config.toml
arch = "jasper"
model = "CTC audio transcriber"
activation = "relu"
drop_path = 0.2
depths = [5, 5, 5]
widths = [96, 144, 208]
init = "orthogonal"
optimizer = "normuon"
muon_scale = "match_rms_adamw"
nesterov = true
orthogonalizer = "polar_express"
cautious_weight_decay = true
warmup_steps = 110
adamw_weight_decay_other_params = 0.01
Rows from block 9, named by matrix and row number. Rows with one number belong to one channel. Each number is 200 + 40 x the weight over its row's rms, rounded and kept within 0 to 999. All counts start at 0. After the name is the row's rms in percent of the matrix's.
# convs0: first width-9 conv (model.blocks.9.convs.0.weight, 144x144x9), inputs 105-125, a 9 kernel for each
# convs1: second width-9 conv (model.blocks.9.convs.1.weight, 144x144x9, transposed), outputs 105-125, a 9 kernel for each
convs0.101,100,164,231,305,301,218,165,139,186,253,180,197,251,269,262,233,204,179,189,242,275,200,166,209,243,194,164,185,244,279,209,174,207,245,221,202,229,251,211,183,196,189,181,200,240,250,143,160,163,161,166,186,208,194,202,253,248,265,255,236,207,208,225,200,196,217,223,178,144,150,147,139,170,241,200,196,186,199,204,202,192,153,185,170,165,169,182,190,207,208,233,223,193,173,178,182,184,191,215,240,223,220,205,184,163,166,155,181,177,156,127,197,195,155,148,126,138,171,156,161,184,178,186,199,204,178,157,235,222,188,172,181,199,197,189,181,113,127,149,165,183,191,214,194,198,111,160,212,226,186,127,119,139,152,192,233,262,243,212,193,196,207,208,187,200,205,200,180,185,189,223,237,249,267,240,213,209,203,198,214,218,118,111,129,160,196,239,296,292,215
convs0.102,100,173,186,159,189,245,254,209,167,213,248,241,212,213,256,223,157,116,127,178,176,171,135,123,134,132,145,206,215,228,251,216,153,179,233,262,278,103,146,184,205,200,211,202,164,118,232,194,211,200,158,163,203,208,160,247,253,219,147,106,143,194,181,191,194,186,197,214,212,209,212,214,175,146,147,149,159,160,159,145,174,198,220,198,161,147,174,184,182,184,179,244,258,247,209,171,140,156,146,166,211,183,208,244,222,192,206,261,256,197,224,195,159,202,187,165,161,167,231,175,157,158,176,178,180,193,222,177,184,152,136,128,180,219,246,249,229,163,204,219,178,201,228,236,244,209,244,217,214,205,177,191,197,245,224,190,197,227,217,213,196,203,150,168,186,167,176,193,207,209,183,160,141,184,231,242,236,229,203,186,176,220,256,238,238,228,213,237,281,305
convs0.103,103,247,285,285,223,145,160,214,210,228,226,216,200,176,171,164,154,156,150,155,195,185,179,186,181,233,260,250,131,181,191,230,207,163,145,155,121,248,209,185,169,196,217,190,158,150,108,52,76,138,165,155,192,228,244,215,208,186,187,225,215,142,115,112,176,174,173,168,154,175,168,154,126,209,229,267,262,236,187,161,180,249,248,213,220,244,239,222,212,203,177,107,114,154,206,240,206,200,162,159,182,231,235,229,236,219,207,195,176,263,267,203,222,220,164,184,152,209,287,232,146,144,147,178,182,167,190,122,162,239,238,201,174,184,174,182,224,222,205,186,186,204,212,211,180,94,103,133,149,168,190,194,202,205,179,205,223,207,188,243,251,237,213,221,201,208,215,192,198,189,198,172,209,183,127,122,147,216,234,213,181,170,165,235,290,251,187,144,155,185
convs0.104,099,149,131,152,184,179,190,228,238,262,142,163,198,218,207,180,165,166,117,182,160,123,115,159,220,248,250,287,197,183,167,183,189,180,228,294,283,177,186,186,199,218,215,205,160,115,170,192,201,220,246,233,229,201,171,191,147,141,181,144,120,168,235,236,121,160,192,219,239,232,186,172,149,208,247,254,205,188,178,144,110,112,208,206,219,254,270,205,162,151,135,230,215,195,196,188,169,165,190,226,188,194,228,215,168,183,209,223,232,93,209,220,187,182,161,179,173,159,193,230,254,257,253,218,180,178,158,137,175,160,188,262,330,302,267,245,197,172,185,163,145,118,124,145,148,119,115,178,201,178,202,214,225,218,172,164,151,167,190,193,219,237,276,198,171,163,190,206,190,168,178,200,277,199,138,127,132,140,185,230,264,143,166,185,174,184,227,245,248,200
convs0.105,099,186,208,200,161,109,107,146,205,213,194,219,246,274,290,240,206,182,150,136,197,217,217,196,221,218,200,177,173,148,201,229,236,213,206,206,194,173,204,197,169,179,202,214,179,169,148,128,149,182,231,221,153,153,166,231,242,179,130,152,220,211,161,128,221,185,174,202,233,211,214,241,244,208,192,191,200,223,239,244,174,152,274,234,219,191,179,148,169,198,203,191,195,186,183,195,199,184,185,182,179,221,215,185,184,187,166,151,153,146,234,239,226,230,235,207,157,184,146,165,207,228,220,215,251,264,238,182,174,187,193,191,178,172,202,189,168,201,206,209,219,181,209,239,192,197,192,215,221,187,162,182,211,217,184,193,201,218,218,213,233,247,201,232,222,214,215,204,225,224,191,138,194,177,169,151,175,242,243,211,206,178,192,245,331,327,227,174,168,178
convs0.106,099,174,200,190,154,220,242,230,208,230,191,202,190,162,116,144,182,186,214,192,229,251,275,298,228,179,194,229,108,86,81,144,236,271,243,225,231,237,221,233,245,220,174,145,166,163,246,241,230,226,219,226,229,261,314,194,192,210,188,157,139,155,204,272,209,202,178,144,132,166,177,156,145,200,197,173,132,119,148,223,244,267,172,188,197,197,208,216,206,147,104,206,196,216,240,214,214,238,263,288,205,247,265,227,232,229,239,243,191,158,137,139,106,187,167,204,145,113,145,117,123,148,200,204,218,220,248,250,244,179,141,156,205,267,297,254,131,142,175,203,205,234,249,259,285,206,200,181,183,207,231,214,194,145,220,209,213,188,197,215,203,209,225,192,209,223,229,210,188,168,183,188,224,273,276,254,233,219,225,233,229,205,199,198,183,146,169,209,233,199
convs0.107,097,144,98,161,199,191,176,168,205,237,160,195,202,204,185,184,228,278,281,200,246,198,175,152,148,194,258,273,192,144,141,168,184,191,196,228,213,285,278,277,237,174,153,154,170,187,116,178,232,229,208,186,198,194,208,212,216,207,205,227,237,230,236,243,196,177,176,203,200,203,198,176,129,233,209,195,158,109,80,116,168,216,158,156,145,130,156,191,211,231,277,231,213,194,193,188,218,254,185,129,211,186,186,215,232,228,221,220,209,120,83,139,184,174,163,172,161,127,140,148,152,133,118,122,158,158,134,161,132,93,159,193,191,194,208,239,144,172,182,198,188,199,248,252,218,202,217,202,203,226,220,210,201,223,111,134,192,241,226,195,206,201,159,151,178,195,201,202,222,250,218,209,83,139,142,132,164,215,245,229,193,126,130,161,186,196,185,174,189,204
convs0.108,099,184,160,162,184,185,213,237,250,234,197,230,228,190,152,177,175,196,200,167,168,166,179,202,203,166,142,168,236,212,223,209,172,191,185,180,193,132,160,194,201,204,193,221,264,332,139,169,192,200,181,165,198,220,218,273,266,253,231,273,260,216,195,205,235,220,193,195,196,204,210,185,151,254,239,196,204,260,222,173,177,220,184,158,136,110,128,164,246,300,267,164,156,156,177,198,209,189,192,164,120,132,159,147,156,185,206,183,154,187,152,188,211,194,217,166,171,243,242,218,165,142,155,165,163,168,190,206,196,220,239,216,226,259,269,288,310,249,256,246,211,228,237,206,213,164,144,149,173,188,217,237,212,175,239,242,222,192,196,223,240,218,213,268,229,195,199,183,173,186,203,227,188,187,122,74,115,169,169,172,187,194,196,186,187,166,185,187,197,227
convs0.109,102,160,205,199,185,186,173,179,173,157,130,143,139,122,125,194,227,225,203,285,284,259,206,178,154,167,144,107,197,251,261,224,198,187,194,207,189,285,271,254,247,228,199,210,216,224,192,172,200,214,190,166,173,174,155,135,101,132,158,154,159,187,239,236,164,206,248,248,224,228,227,217,230,176,192,212,215,201,188,203,242,269,235,253,259,223,209,209,219,206,184,205,190,183,188,190,193,203,174,148,257,246,242,243,257,246,217,188,156,167,178,191,221,213,210,187,188,200,200,225,215,219,211,217,224,228,220,141,151,175,178,169,182,186,213,213,206,173,214,246,201,203,183,168,138,287,266,220,171,127,119,138,174,172,170,196,186,166,170,177,218,260,293,121,103,93,111,117,120,108,101,107,242,209,149,135,116,113,176,200,175,216,226,239,253,234,248,218,192,166
convs0.110,100,180,188,211,209,201,202,211,187,183,241,235,237,203,141,155,187,229,220,145,173,180,167,172,221,241,234,207,278,267,252,272,260,227,207,214,203,152,206,234,243,244,215,208,209,228,199,214,215,205,245,239,192,148,147,197,219,240,225,233,215,119,111,147,146,168,197,192,211,210,208,245,276,199,190,173,135,149,169,197,249,305,158,170,140,124,148,153,116,108,143,216,228,190,167,187,169,171,169,155,200,185,244,238,218,217,189,159,225,215,201,196,160,147,171,152,135,160,302,265,202,195,211,223,182,131,98,206,187,162,147,143,162,159,140,103,231,182,135,181,246,239,235,179,157,199,236,247,189,137,165,182,179,197,168,168,176,219,220,244,267,266,226,221,212,213,254,263,223,203,223,250,246,260,220,177,142,119,142,191,214,208,157,138,164,169,160,162,163,158
convs0.111,100,260,281,259,250,173,84,124,175,214,209,234,232,228,238,262,223,185,167,153,194,214,194,201,190,200,276,306,163,148,147,202,227,141,95,156,218,174,181,175,177,204,177,165,214,237,226,228,205,190,222,222,201,184,205,169,179,192,187,159,189,165,166,171,225,191,163,162,185,207,208,192,203,199,124,101,134,195,194,173,178,201,231,195,206,201,176,172,194,175,107,235,169,139,144,164,198,212,226,233,236,226,221,172,111,149,177,136,116,139,202,170,234,198,235,234,187,202,169,198,223,220,196,215,202,213,233,242,212,240,246,196,161,166,182,201,112,153,193,145,88,136,222,258,220,199,225,178,168,182,203,213,183,119,231,235,235,180,170,181,200,195,206,206,226,218,159,148,164,205,208,199,212,226,231,230,215,210,187,146,99,293,294,238,176,148,202,229,224,170
convs0.112,101,136,164,180,200,209,241,216,211,191,222,155,166,220,235,181,197,241,257,101,145,106,115,175,212,208,198,239,211,208,150,207,269,274,183,125,170,241,163,153,184,231,218,183,182,214,125,183,216,203,171,162,178,208,235,254,238,135,125,169,149,144,182,228,206,204,193,183,171,186,203,178,200,181,171,176,157,149,132,199,229,219,264,221,192,177,165,211,215,190,180,204,172,172,197,207,238,248,237,222,192,203,206,186,176,187,208,218,199,175,170,167,157,135,216,214,165,179,170,197,212,197,206,207,202,214,180,175,200,189,190,188,170,189,177,150,153,177,265,279,218,174,224,239,203,158,164,176,153,145,201,232,220,169,240,229,205,198,203,214,222,260,256,236,179,148,175,222,216,167,162,191,243,245,210,210,232,207,165,150,128,182,165,193,221,226,220,223,246,242
convs0.113,097,179,197,154,148,196,240,256,234,236,196,202,182,149,128,80,107,177,158,267,235,197,216,212,197,186,198,272,282,249,236,231,215,210,209,168,192,290,243,217,228,226,197,148,118,162,161,157,168,206,183,192,239,196,180,251,172,165,188,174,191,203,165,136,194,199,195,181,173,191,239,266,263,203,272,283,194,184,195,194,204,158,222,242,215,195,204,194,146,130,132,179,175,133,126,171,205,203,162,152,179,175,180,194,196,252,281,258,172,149,227,250,181,197,204,170,167,211,199,202,180,168,166,159,186,232,260,264,272,214,145,153,204,227,159,87,228,159,174,187,138,136,174,190,153,242,218,194,178,154,172,204,208,207,233,232,172,142,171,179,111,136,185,179,178,182,227,268,253,231,215,215,178,194,179,162,128,118,109,136,201,216,234,241,203,241,273,229,205,204
convs0.114,100,151,156,156,172,153,167,158,171,160,240,248,212,154,140,124,145,163,166,285,220,153,145,158,166,136,174,233,203,104,131,156,180,140,190,202,139,181,196,236,196,133,174,206,207,229,231,245,185,170,164,177,207,219,198,174,140,108,147,176,186,236,261,264,220,246,221,182,170,188,252,255,200,158,198,180,191,226,225,228,215,165,259,221,175,166,198,218,251,281,268,231,218,153,176,213,203,202,191,190,212,220,251,252,207,149,214,257,266,156,170,172,194,204,147,165,284,241,211,190,186,154,207,232,257,254,322,247,240,190,157,140,209,227,176,124,198,242,255,222,173,212,167,109,119,161,240,237,224,210,174,223,232,211,187,199,181,183,190,194,203,197,215,152,192,192,177,171,168,189,166,177,166,212,238,211,193,239,241,221,237,257,253,233,194,156,193,226,208,211
convs0.115,098,254,261,187,138,169,171,232,267,293,109,164,202,197,163,158,217,234,282,174,195,187,163,191,214,192,167,145,199,214,258,284,240,210,189,187,169,216,195,202,224,233,191,134,161,190,209,201,215,209,167,146,159,188,215,209,169,166,181,201,219,204,181,183,141,158,132,144,160,206,257,291,256,267,237,179,196,207,136,166,286,287,185,176,168,162,178,203,245,238,215,195,209,219,198,173,164,233,293,297,254,276,285,293,244,218,210,213,183,287,214,198,187,246,191,251,167,138,178,157,194,216,223,259,234,163,109,203,190,207,228,227,246,202,207,217,210,158,163,238,216,129,97,128,201,223,233,267,290,262,220,213,203,189,260,208,198,263,285,238,206,184,172,106,188,213,197,189,211,205,167,202,273,227,217,197,134,91,135,179,195,198,210,229,247,252,259,217,164,156
convs0.116,098,182,204,217,177,196,181,211,205,225,220,215,208,228,244,256,224,154,101,250,249,237,197,173,168,172,208,259,291,266,234,230,279,246,209,176,191,143,139,172,211,222,203,189,179,171,167,171,179,176,182,192,208,162,133,123,126,174,229,241,225,228,280,280,223,233,235,207,209,237,224,226,287,185,199,243,249,197,201,211,204,226,126,171,213,195,188,201,211,249,223,299,295,242,199,207,227,190,159,158,159,206,254,258,250,210,220,251,255,199,208,233,169,199,208,211,172,143,254,252,262,269,252,248,229,179,171,175,209,235,223,190,184,175,178,169,229,200,200,223,222,206,175,196,197,276,249,223,204,219,218,216,187,182,329,245,199,223,213,158,171,222,206,152,148,155,164,185,202,200,228,232,160,178,204,220,212,157,133,180,223,312,267,235,217,233,233,198,150,148
convs0.117,100,194,199,218,206,173,156,214,287,258,240,254,210,198,210,193,143,139,132,242,267,273,260,236,224,227,202,232,199,247,237,217,207,214,209,228,219,167,190,199,196,208,197,190,182,121,180,197,208,227,205,208,216,214,217,232,281,270,212,190,197,208,151,152,161,183,204,196,168,146,170,163,174,216,184,180,170,188,180,191,202,205,162,183,197,156,150,149,130,80,80,205,190,189,235,204,188,201,221,227,251,244,204,130,113,184,224,196,140,193,161,128,192,196,204,223,228,241,207,207,211,208,211,226,199,148,142,332,278,237,238,241,207,204,199,181,144,144,146,169,164,219,251,218,220,178,133,133,156,163,184,221,248,262,174,134,135,155,158,159,150,140,173,144,140,168,193,204,187,174,212,232,168,149,183,210,208,198,239,221,169,245,168,137,171,221,178,154,224,265
convs0.118,100,91,121,138,145,138,179,186,217,219,126,164,182,205,215,203,150,103,117,233,185,180,171,216,242,236,222,149,186,223,214,202,176,199,202,210,220,196,222,220,204,194,205,192,221,232,181,177,143,169,232,220,183,172,195,322,308,250,239,247,238,196,199,235,188,143,180,190,180,187,230,271,275,254,277,302,280,204,182,179,187,202,167,187,242,247,197,188,213,251,237,244,222,207,216,226,207,187,167,153,197,161,139,115,152,205,201,184,144,113,132,148,215,247,232,164,171,170,150,186,205,193,173,145,139,150,162,137,148,166,155,159,145,189,230,214,252,248,189,149,135,145,180,231,212,253,231,261,286,263,229,203,217,201,178,160,207,265,265,214,182,171,187,157,209,258,243,219,176,177,193,181,188,219,202,184,201,232,183,122,124,103,176,214,210,208,152,123,123,152
convs1.101,097,264,213,214,227,249,265,247,233,250,228,248,289,291,267,218,204,180,153,228,227,202,158,161,164,203,187,184,285,298,250,229,184,86,114,204,244,261,191,148,180,173,174,149,132,141,120,144,189,189,210,253,261,216,209,259,204,220,222,212,266,289,277,244,226,206,199,201,181,190,182,193,199,157,158,180,181,191,213,234,240,219,267,238,185,173,178,164,169,212,199,131,164,189,178,146,181,204,190,151,175,218,226,258,294,266,257,230,181,156,216,258,233,213,199,206,173,190,205,225,245,228,226,199,202,237,251,155,151,155,109,83,123,177,202,228,205,210,197,156,154,167,157,149,180,190,175,177,145,165,166,159,170,209,178,139,118,147,201,278,277,192,137,209,214,218,219,222,182,206,218,208,310,240,202,188,192,198,176,182,209,203,233,253,213,214,235,234,264,295
convs1.102,102,113,178,157,151,202,190,204,234,228,255,213,175,178,199,207,228,248,209,250,222,176,161,196,222,232,213,218,220,275,242,241,243,212,220,193,165,180,172,156,169,201,209,195,186,238,131,112,138,218,286,269,189,160,182,203,183,188,242,216,197,111,82,127,115,123,127,198,195,204,208,193,253,221,200,209,207,211,218,170,191,172,193,162,160,140,95,67,145,215,229,201,166,138,168,212,183,167,149,163,178,158,137,117,136,157,150,215,259,164,138,189,215,237,277,198,162,170,182,218,222,223,278,256,275,263,243,133,203,198,203,222,221,227,244,239,238,237,216,215,183,187,212,236,277,198,194,214,225,197,132,117,186,223,281,249,253,227,221,229,185,140,124,196,200,221,201,216,216,224,227,189,236,233,208,217,212,200,202,175,189,89,139,133,145,161,163,164,191,209
convs1.103,099,141,193,211,160,210,289,272,239,233,185,188,142,167,210,245,203,194,181,183,188,194,200,210,194,182,154,108,219,176,167,211,237,229,175,116,88,223,221,204,195,196,194,214,201,206,101,138,160,195,240,202,206,215,220,160,227,276,247,189,150,183,209,174,72,136,200,242,209,145,180,186,189,180,174,189,250,273,238,187,146,132,256,233,213,184,198,202,205,198,214,175,205,221,225,195,195,217,165,140,282,259,228,232,194,219,221,221,197,221,211,190,164,199,191,198,208,175,208,220,256,225,209,179,184,174,150,176,189,144,141,192,226,187,202,253,243,270,298,259,196,144,162,201,225,210,244,261,262,229,210,202,231,227,215,210,195,161,188,250,239,216,168,216,231,231,257,250,222,212,214,182,192,231,229,216,219,211,203,204,221,149,170,208,214,203,190,226,241,215
convs1.104,100,196,175,138,102,114,173,233,247,217,174,170,164,169,162,171,174,175,196,157,162,148,146,168,191,216,257,283,231,210,203,200,191,181,195,213,209,208,200,216,228,194,140,166,203,230,261,215,175,170,140,133,175,183,173,285,303,286,226,190,153,140,149,140,259,228,214,199,150,161,206,244,243,187,171,162,131,117,118,154,126,154,174,176,184,215,196,191,213,161,91,249,244,227,193,187,204,250,243,256,164,190,214,197,196,228,245,217,199,183,217,227,262,247,199,222,185,174,195,215,208,184,156,157,219,240,230,214,153,127,150,153,168,197,227,277,222,190,232,259,225,236,220,168,152,139,189,207,185,170,204,191,178,192,141,158,155,163,207,227,222,224,208,241,285,247,146,149,215,230,193,157,135,133,168,207,252,278,254,204,215,215,230,212,226,221,217,252,305,264
convs1.105,103,118,153,169,148,130,142,204,200,187,194,200,215,200,205,177,150,127,169,126,173,230,203,205,216,214,212,235,141,185,192,176,151,148,116,110,121,202,205,241,227,193,174,196,210,224,214,212,210,228,227,201,212,180,176,167,170,205,186,139,160,197,228,189,174,202,177,180,209,193,184,198,217,126,154,155,215,219,182,167,191,200,125,130,136,165,202,209,217,211,200,136,131,141,188,234,239,209,189,189,227,227,239,250,260,266,246,238,185,254,223,198,194,219,178,149,161,198,211,196,195,223,236,239,189,163,161,162,175,199,198,220,233,224,192,216,198,193,155,149,176,191,193,215,210,286,282,245,186,191,219,245,234,189,115,128,120,94,111,162,204,185,161,225,227,230,200,219,218,188,231,241,217,210,184,144,139,190,222,171,156,116,90,99,103,105,169,150,120,165
convs1.106,109,127,157,211,249,248,251,266,274,246,209,206,212,209,215,221,209,165,117,185,198,219,199,156,166,223,250,212,160,218,207,167,178,144,112,137,168,172,146,133,187,207,231,229,213,206,182,195,209,181,196,237,248,226,223,171,209,249,222,203,217,225,228,197,144,203,224,220,211,183,207,249,247,164,185,142,118,170,223,268,241,217,242,217,187,149,144,144,186,215,242,180,227,237,267,230,185,152,130,66,190,184,182,142,104,120,166,188,189,180,193,206,200,230,221,212,207,204,122,123,168,169,127,91,83,120,159,143,164,183,184,188,201,216,257,262,215,231,223,243,230,199,206,178,129,214,197,253,283,223,201,206,233,240,189,182,197,224,218,232,215,190,213,194,191,165,139,166,210,246,212,214,184,200,178,188,211,237,210,213,197,221,167,138,127,172,189,198,217,200
convs1.107,100,267,243,227,185,197,176,188,184,174,158,110,127,151,175,192,176,229,201,270,251,210,196,238,237,222,194,198,132,219,227,192,139,134,157,158,194,79,155,208,192,220,267,253,231,234,247,212,188,189,164,174,185,196,197,242,223,209,195,199,183,181,228,250,175,193,204,220,202,169,185,214,187,270,199,123,126,153,191,243,250,206,174,146,169,197,241,232,202,237,285,251,229,198,194,221,232,204,188,157,208,122,78,143,220,265,251,194,131,179,186,216,165,175,181,228,180,165,134,168,210,242,241,185,127,158,208,299,270,200,199,232,213,154,128,159,173,256,306,331,306,241,196,197,170,241,215,236,244,247,228,185,148,174,118,157,201,222,219,217,174,147,129,167,189,161,180,216,220,208,182,178,230,211,235,229,214,205,167,161,172,228,275,277,238,219,205,152,121,107
convs1.108,101,180,223,251,217,173,183,205,193,180,248,188,198,245,258,211,164,158,147,230,220,203,204,188,195,213,228,229,256,232,258,254,227,210,180,175,208,212,237,260,279,264,226,163,168,174,158,184,215,240,223,215,189,206,247,253,223,216,204,194,180,134,165,202,326,249,202,240,218,164,167,191,227,142,185,239,264,229,169,124,138,137,139,175,188,183,168,143,133,161,155,153,179,190,202,197,191,183,155,127,150,154,161,153,143,148,191,228,241,178,187,227,235,212,215,214,199,190,127,179,205,190,210,217,204,180,190,224,190,213,185,165,165,175,175,196,277,276,291,237,217,228,263,231,186,205,167,147,165,213,232,223,224,216,242,299,305,244,190,202,208,214,203,195,195,174,186,192,190,174,206,233,181,187,204,227,266,269,246,249,248,136,122,131,187,208,199,179,230,321
convs1.109,117,170,174,178,191,180,190,196,154,143,209,187,211,237,211,213,251,290,284,136,167,175,149,130,152,187,230,219,136,175,156,117,178,225,234,195,168,238,243,273,249,218,211,198,209,187,282,263,236,174,155,149,155,161,181,252,226,181,157,184,220,254,260,221,205,172,174,206,226,216,178,152,162,184,187,187,191,193,181,209,221,200,111,139,158,171,181,182,156,147,144,290,274,225,206,192,185,202,220,273,175,182,212,223,191,186,201,221,202,198,209,251,285,246,228,196,173,184,210,177,182,175,182,204,228,222,177,298,286,285,269,220,206,190,199,198,110,149,160,199,206,189,209,256,275,288,253,231,212,213,216,200,204,195,157,185,187,173,186,188,209,211,214,179,180,160,149,203,209,191,219,269,132,178,191,196,172,148,170,168,126,202,199,205,200,206,202,204,174,178
convs1.110,099,191,176,161,170,209,208,182,136,106,259,191,129,129,189,224,206,208,235,227,197,170,211,273,279,214,166,150,120,121,185,257,198,123,108,179,253,190,182,202,233,225,196,223,220,193,52,110,187,185,185,217,256,245,211,240,217,213,204,213,185,182,148,144,295,276,221,193,201,199,221,219,202,221,218,168,122,138,160,149,163,167,226,219,227,240,180,175,199,227,224,176,194,198,210,177,157,180,214,216,240,269,188,140,99,167,258,262,227,188,230,203,179,201,221,215,207,210,267,244,204,188,184,165,172,190,205,132,133,177,239,267,249,215,197,197,242,246,227,213,183,176,176,187,186,237,241,218,146,153,162,183,189,183,235,258,231,206,214,199,188,121,104,224,194,168,159,161,184,206,221,214,196,189,178,171,141,131,132,182,202,185,166,150,177,234,246,220,204,194
convs1.111,093,117,178,208,182,164,204,250,222,149,125,160,179,217,210,169,110,94,160,163,214,242,261,251,243,208,204,163,168,188,125,129,211,239,203,177,207,199,226,233,211,200,178,158,176,196,183,216,266,247,218,205,213,227,237,165,161,188,207,199,190,242,254,206,152,113,112,164,169,149,148,175,148,178,164,217,229,203,216,198,151,138,251,269,260,279,285,274,286,258,222,225,191,134,120,146,177,187,200,248,189,146,132,163,175,201,180,153,174,165,185,213,177,147,203,259,249,264,127,202,241,168,144,162,192,216,166,66,181,194,174,181,233,223,204,231,215,208,222,191,171,144,203,204,198,194,229,254,205,180,176,202,210,207,70,131,198,253,242,260,207,178,182,247,204,230,237,199,182,223,236,193,248,270,254,218,213,221,225,186,191,228,216,249,249,236,221,197,166,151
convs1.112,097,164,162,204,203,211,207,160,158,243,245,231,214,248,244,186,188,218,216,230,238,222,218,219,258,297,280,198,215,180,228,265,239,172,124,154,211,288,263,208,188,206,205,205,258,267,261,216,215,191,191,193,192,196,216,145,184,203,187,159,124,169,179,177,195,139,130,135,147,180,247,242,218,260,184,122,144,155,178,189,182,192,220,270,221,186,158,208,215,219,208,176,140,159,209,248,248,243,190,136,221,231,200,186,180,210,208,186,165,200,220,252,246,145,110,169,180,223,169,176,161,171,181,200,238,256,186,166,200,212,222,227,217,199,160,147,213,155,150,178,211,226,226,222,180,191,133,170,192,207,265,237,165,99,187,186,190,212,227,195,161,133,117,183,187,127,149,214,222,238,226,242,216,234,200,211,247,233,210,202,118,225,221,217,202,210,216,207,173,171
convs1.113,094,244,233,209,211,250,225,212,253,241,158,193,201,198,166,122,122,128,179,263,198,184,230,256,212,168,139,139,189,169,174,196,197,208,230,238,200,170,157,174,220,233,215,194,174,177,264,230,201,248,271,202,193,218,239,225,240,253,262,249,226,223,192,210,218,210,185,177,164,207,272,280,247,185,176,216,243,213,205,208,244,251,183,175,252,273,249,219,235,280,276,168,202,182,169,155,157,136,151,202,190,220,245,275,238,191,165,195,202,192,255,211,139,123,174,205,233,264,285,291,225,170,174,192,207,193,186,191,216,206,229,223,199,223,281,268,217,167,179,186,181,207,189,185,237,178,143,193,196,195,223,225,230,276,210,176,166,155,178,143,154,247,277,224,222,220,152,174,223,212,163,147,207,207,121,139,180,203,236,249,256,182,147,157,150,151,178,166,193,217
convs1.114,107,142,134,186,161,167,212,222,178,177,194,207,224,245,227,202,226,243,238,142,164,190,181,139,193,189,195,204,161,202,209,190,225,170,89,97,226,188,182,175,179,150,186,193,188,211,219,273,312,219,168,173,196,224,229,208,244,248,203,200,214,242,275,250,163,172,216,250,256,209,176,188,183,233,231,222,258,225,190,204,183,202,98,175,204,187,201,214,220,168,137,170,195,183,168,198,246,302,290,321,158,141,172,159,168,170,151,175,190,165,151,275,165,200,190,200,212,180,212,239,253,220,216,249,199,134,158,196,204,193,178,191,195,201,172,132,206,170,199,232,255,260,237,190,211,187,216,211,216,166,170,185,170,145,246,204,177,176,175,186,204,255,247,152,179,193,217,216,210,189,180,208,240,266,128,73,184,218,257,246,215,100,145,149,149,170,226,184,176,195
convs1.115,096,185,224,246,239,223,188,155,183,183,202,202,182,152,216,269,211,197,146,200,219,225,187,156,171,225,275,280,230,236,212,184,191,221,242,226,207,134,147,153,205,270,244,170,178,221,225,176,162,175,178,193,214,249,305,211,164,147,149,159,127,180,249,262,225,274,285,205,145,154,199,195,159,136,176,143,118,145,158,183,172,174,184,198,218,221,202,183,158,135,153,243,234,169,182,192,206,245,245,251,185,191,190,148,130,163,139,106,149,245,236,201,152,201,240,186,153,209,225,224,232,260,224,201,219,229,272,270,265,236,239,170,129,186,239,270,130,161,104,83,206,276,219,173,154,267,248,237,252,239,208,171,147,135,136,194,180,165,229,224,200,207,179,272,267,219,188,204,238,220,160,143,191,223,204,155,154,178,234,239,208,287,215,218,223,183,153,186,202,206
convs1.116,094,142,179,171,183,203,248,226,199,206,173,172,171,227,272,268,285,331,340,211,194,178,181,152,123,144,171,178,255,213,179,155,128,174,243,289,260,248,237,203,194,206,214,225,258,235,158,202,236,215,174,156,195,224,224,106,138,158,191,217,246,216,232,249,185,186,166,168,183,186,196,171,139,149,158,171,179,174,191,207,208,239,193,217,243,237,205,206,213,206,251,222,201,178,218,229,212,191,180,177,167,198,225,222,195,231,279,267,248,257,246,235,266,212,177,150,195,251,186,207,212,207,194,160,128,148,176,178,196,252,276,283,283,230,221,213,240,233,189,179,185,162,200,267,220,276,244,197,206,195,145,187,214,227,181,207,223,237,231,242,210,155,80,313,277,237,226,240,270,266,251,223,195,158,137,133,204,234,221,214,226,208,213,224,238,236,214,188,172,190
convs1.117,105,129,180,220,220,231,242,236,253,277,156,177,201,196,188,193,233,210,169,145,178,224,224,220,199,174,156,145,163,157,187,204,179,159,212,238,276,181,183,184,193,189,205,187,202,227,230,230,238,233,237,225,182,131,143,209,205,191,157,139,108,44,76,111,169,205,203,185,187,199,226,222,257,142,171,226,192,136,128,183,246,272,176,165,162,179,178,199,248,236,209,196,219,243,261,256,216,197,234,258,207,216,225,221,198,181,171,184,212,212,185,154,151,223,204,186,186,202,198,214,259,236,212,207,220,221,192,183,217,207,212,255,250,219,222,225,153,210,192,190,208,252,291,281,298,202,228,240,145,153,218,209,147,149,184,173,167,168,200,233,217,173,165,195,210,222,211,214,215,208,179,221,240,195,190,199,193,225,261,226,172,200,199,193,195,219,219,200,194,176
convs1.118,105,237,244,228,225,208,252,310,241,205,218,205,202,183,140,136,140,167,178,213,215,232,200,159,169,174,212,247,161,177,188,186,185,161,133,133,160,273,242,267,276,214,151,111,124,109,141,141,165,194,203,198,196,178,190,195,166,162,153,148,167,220,254,212,180,159,184,225,238,246,252,216,145,182,174,174,136,119,147,201,240,250,209,199,222,221,193,167,146,160,164,164,160,171,213,247,234,227,220,234,141,155,154,142,187,193,176,152,136,199,213,232,261,243,248,285,247,166,241,263,218,191,204,201,192,174,142,187,187,199,197,196,180,167,184,188,200,236,230,194,173,170,200,231,209,292,289,275,282,277,228,191,172,170,230,276,255,202,194,213,221,216,240,207,161,162,183,207,194,143,141,102,181,157,166,192,204,226,213,198,229,207,209,227,214,216,196,134,109,97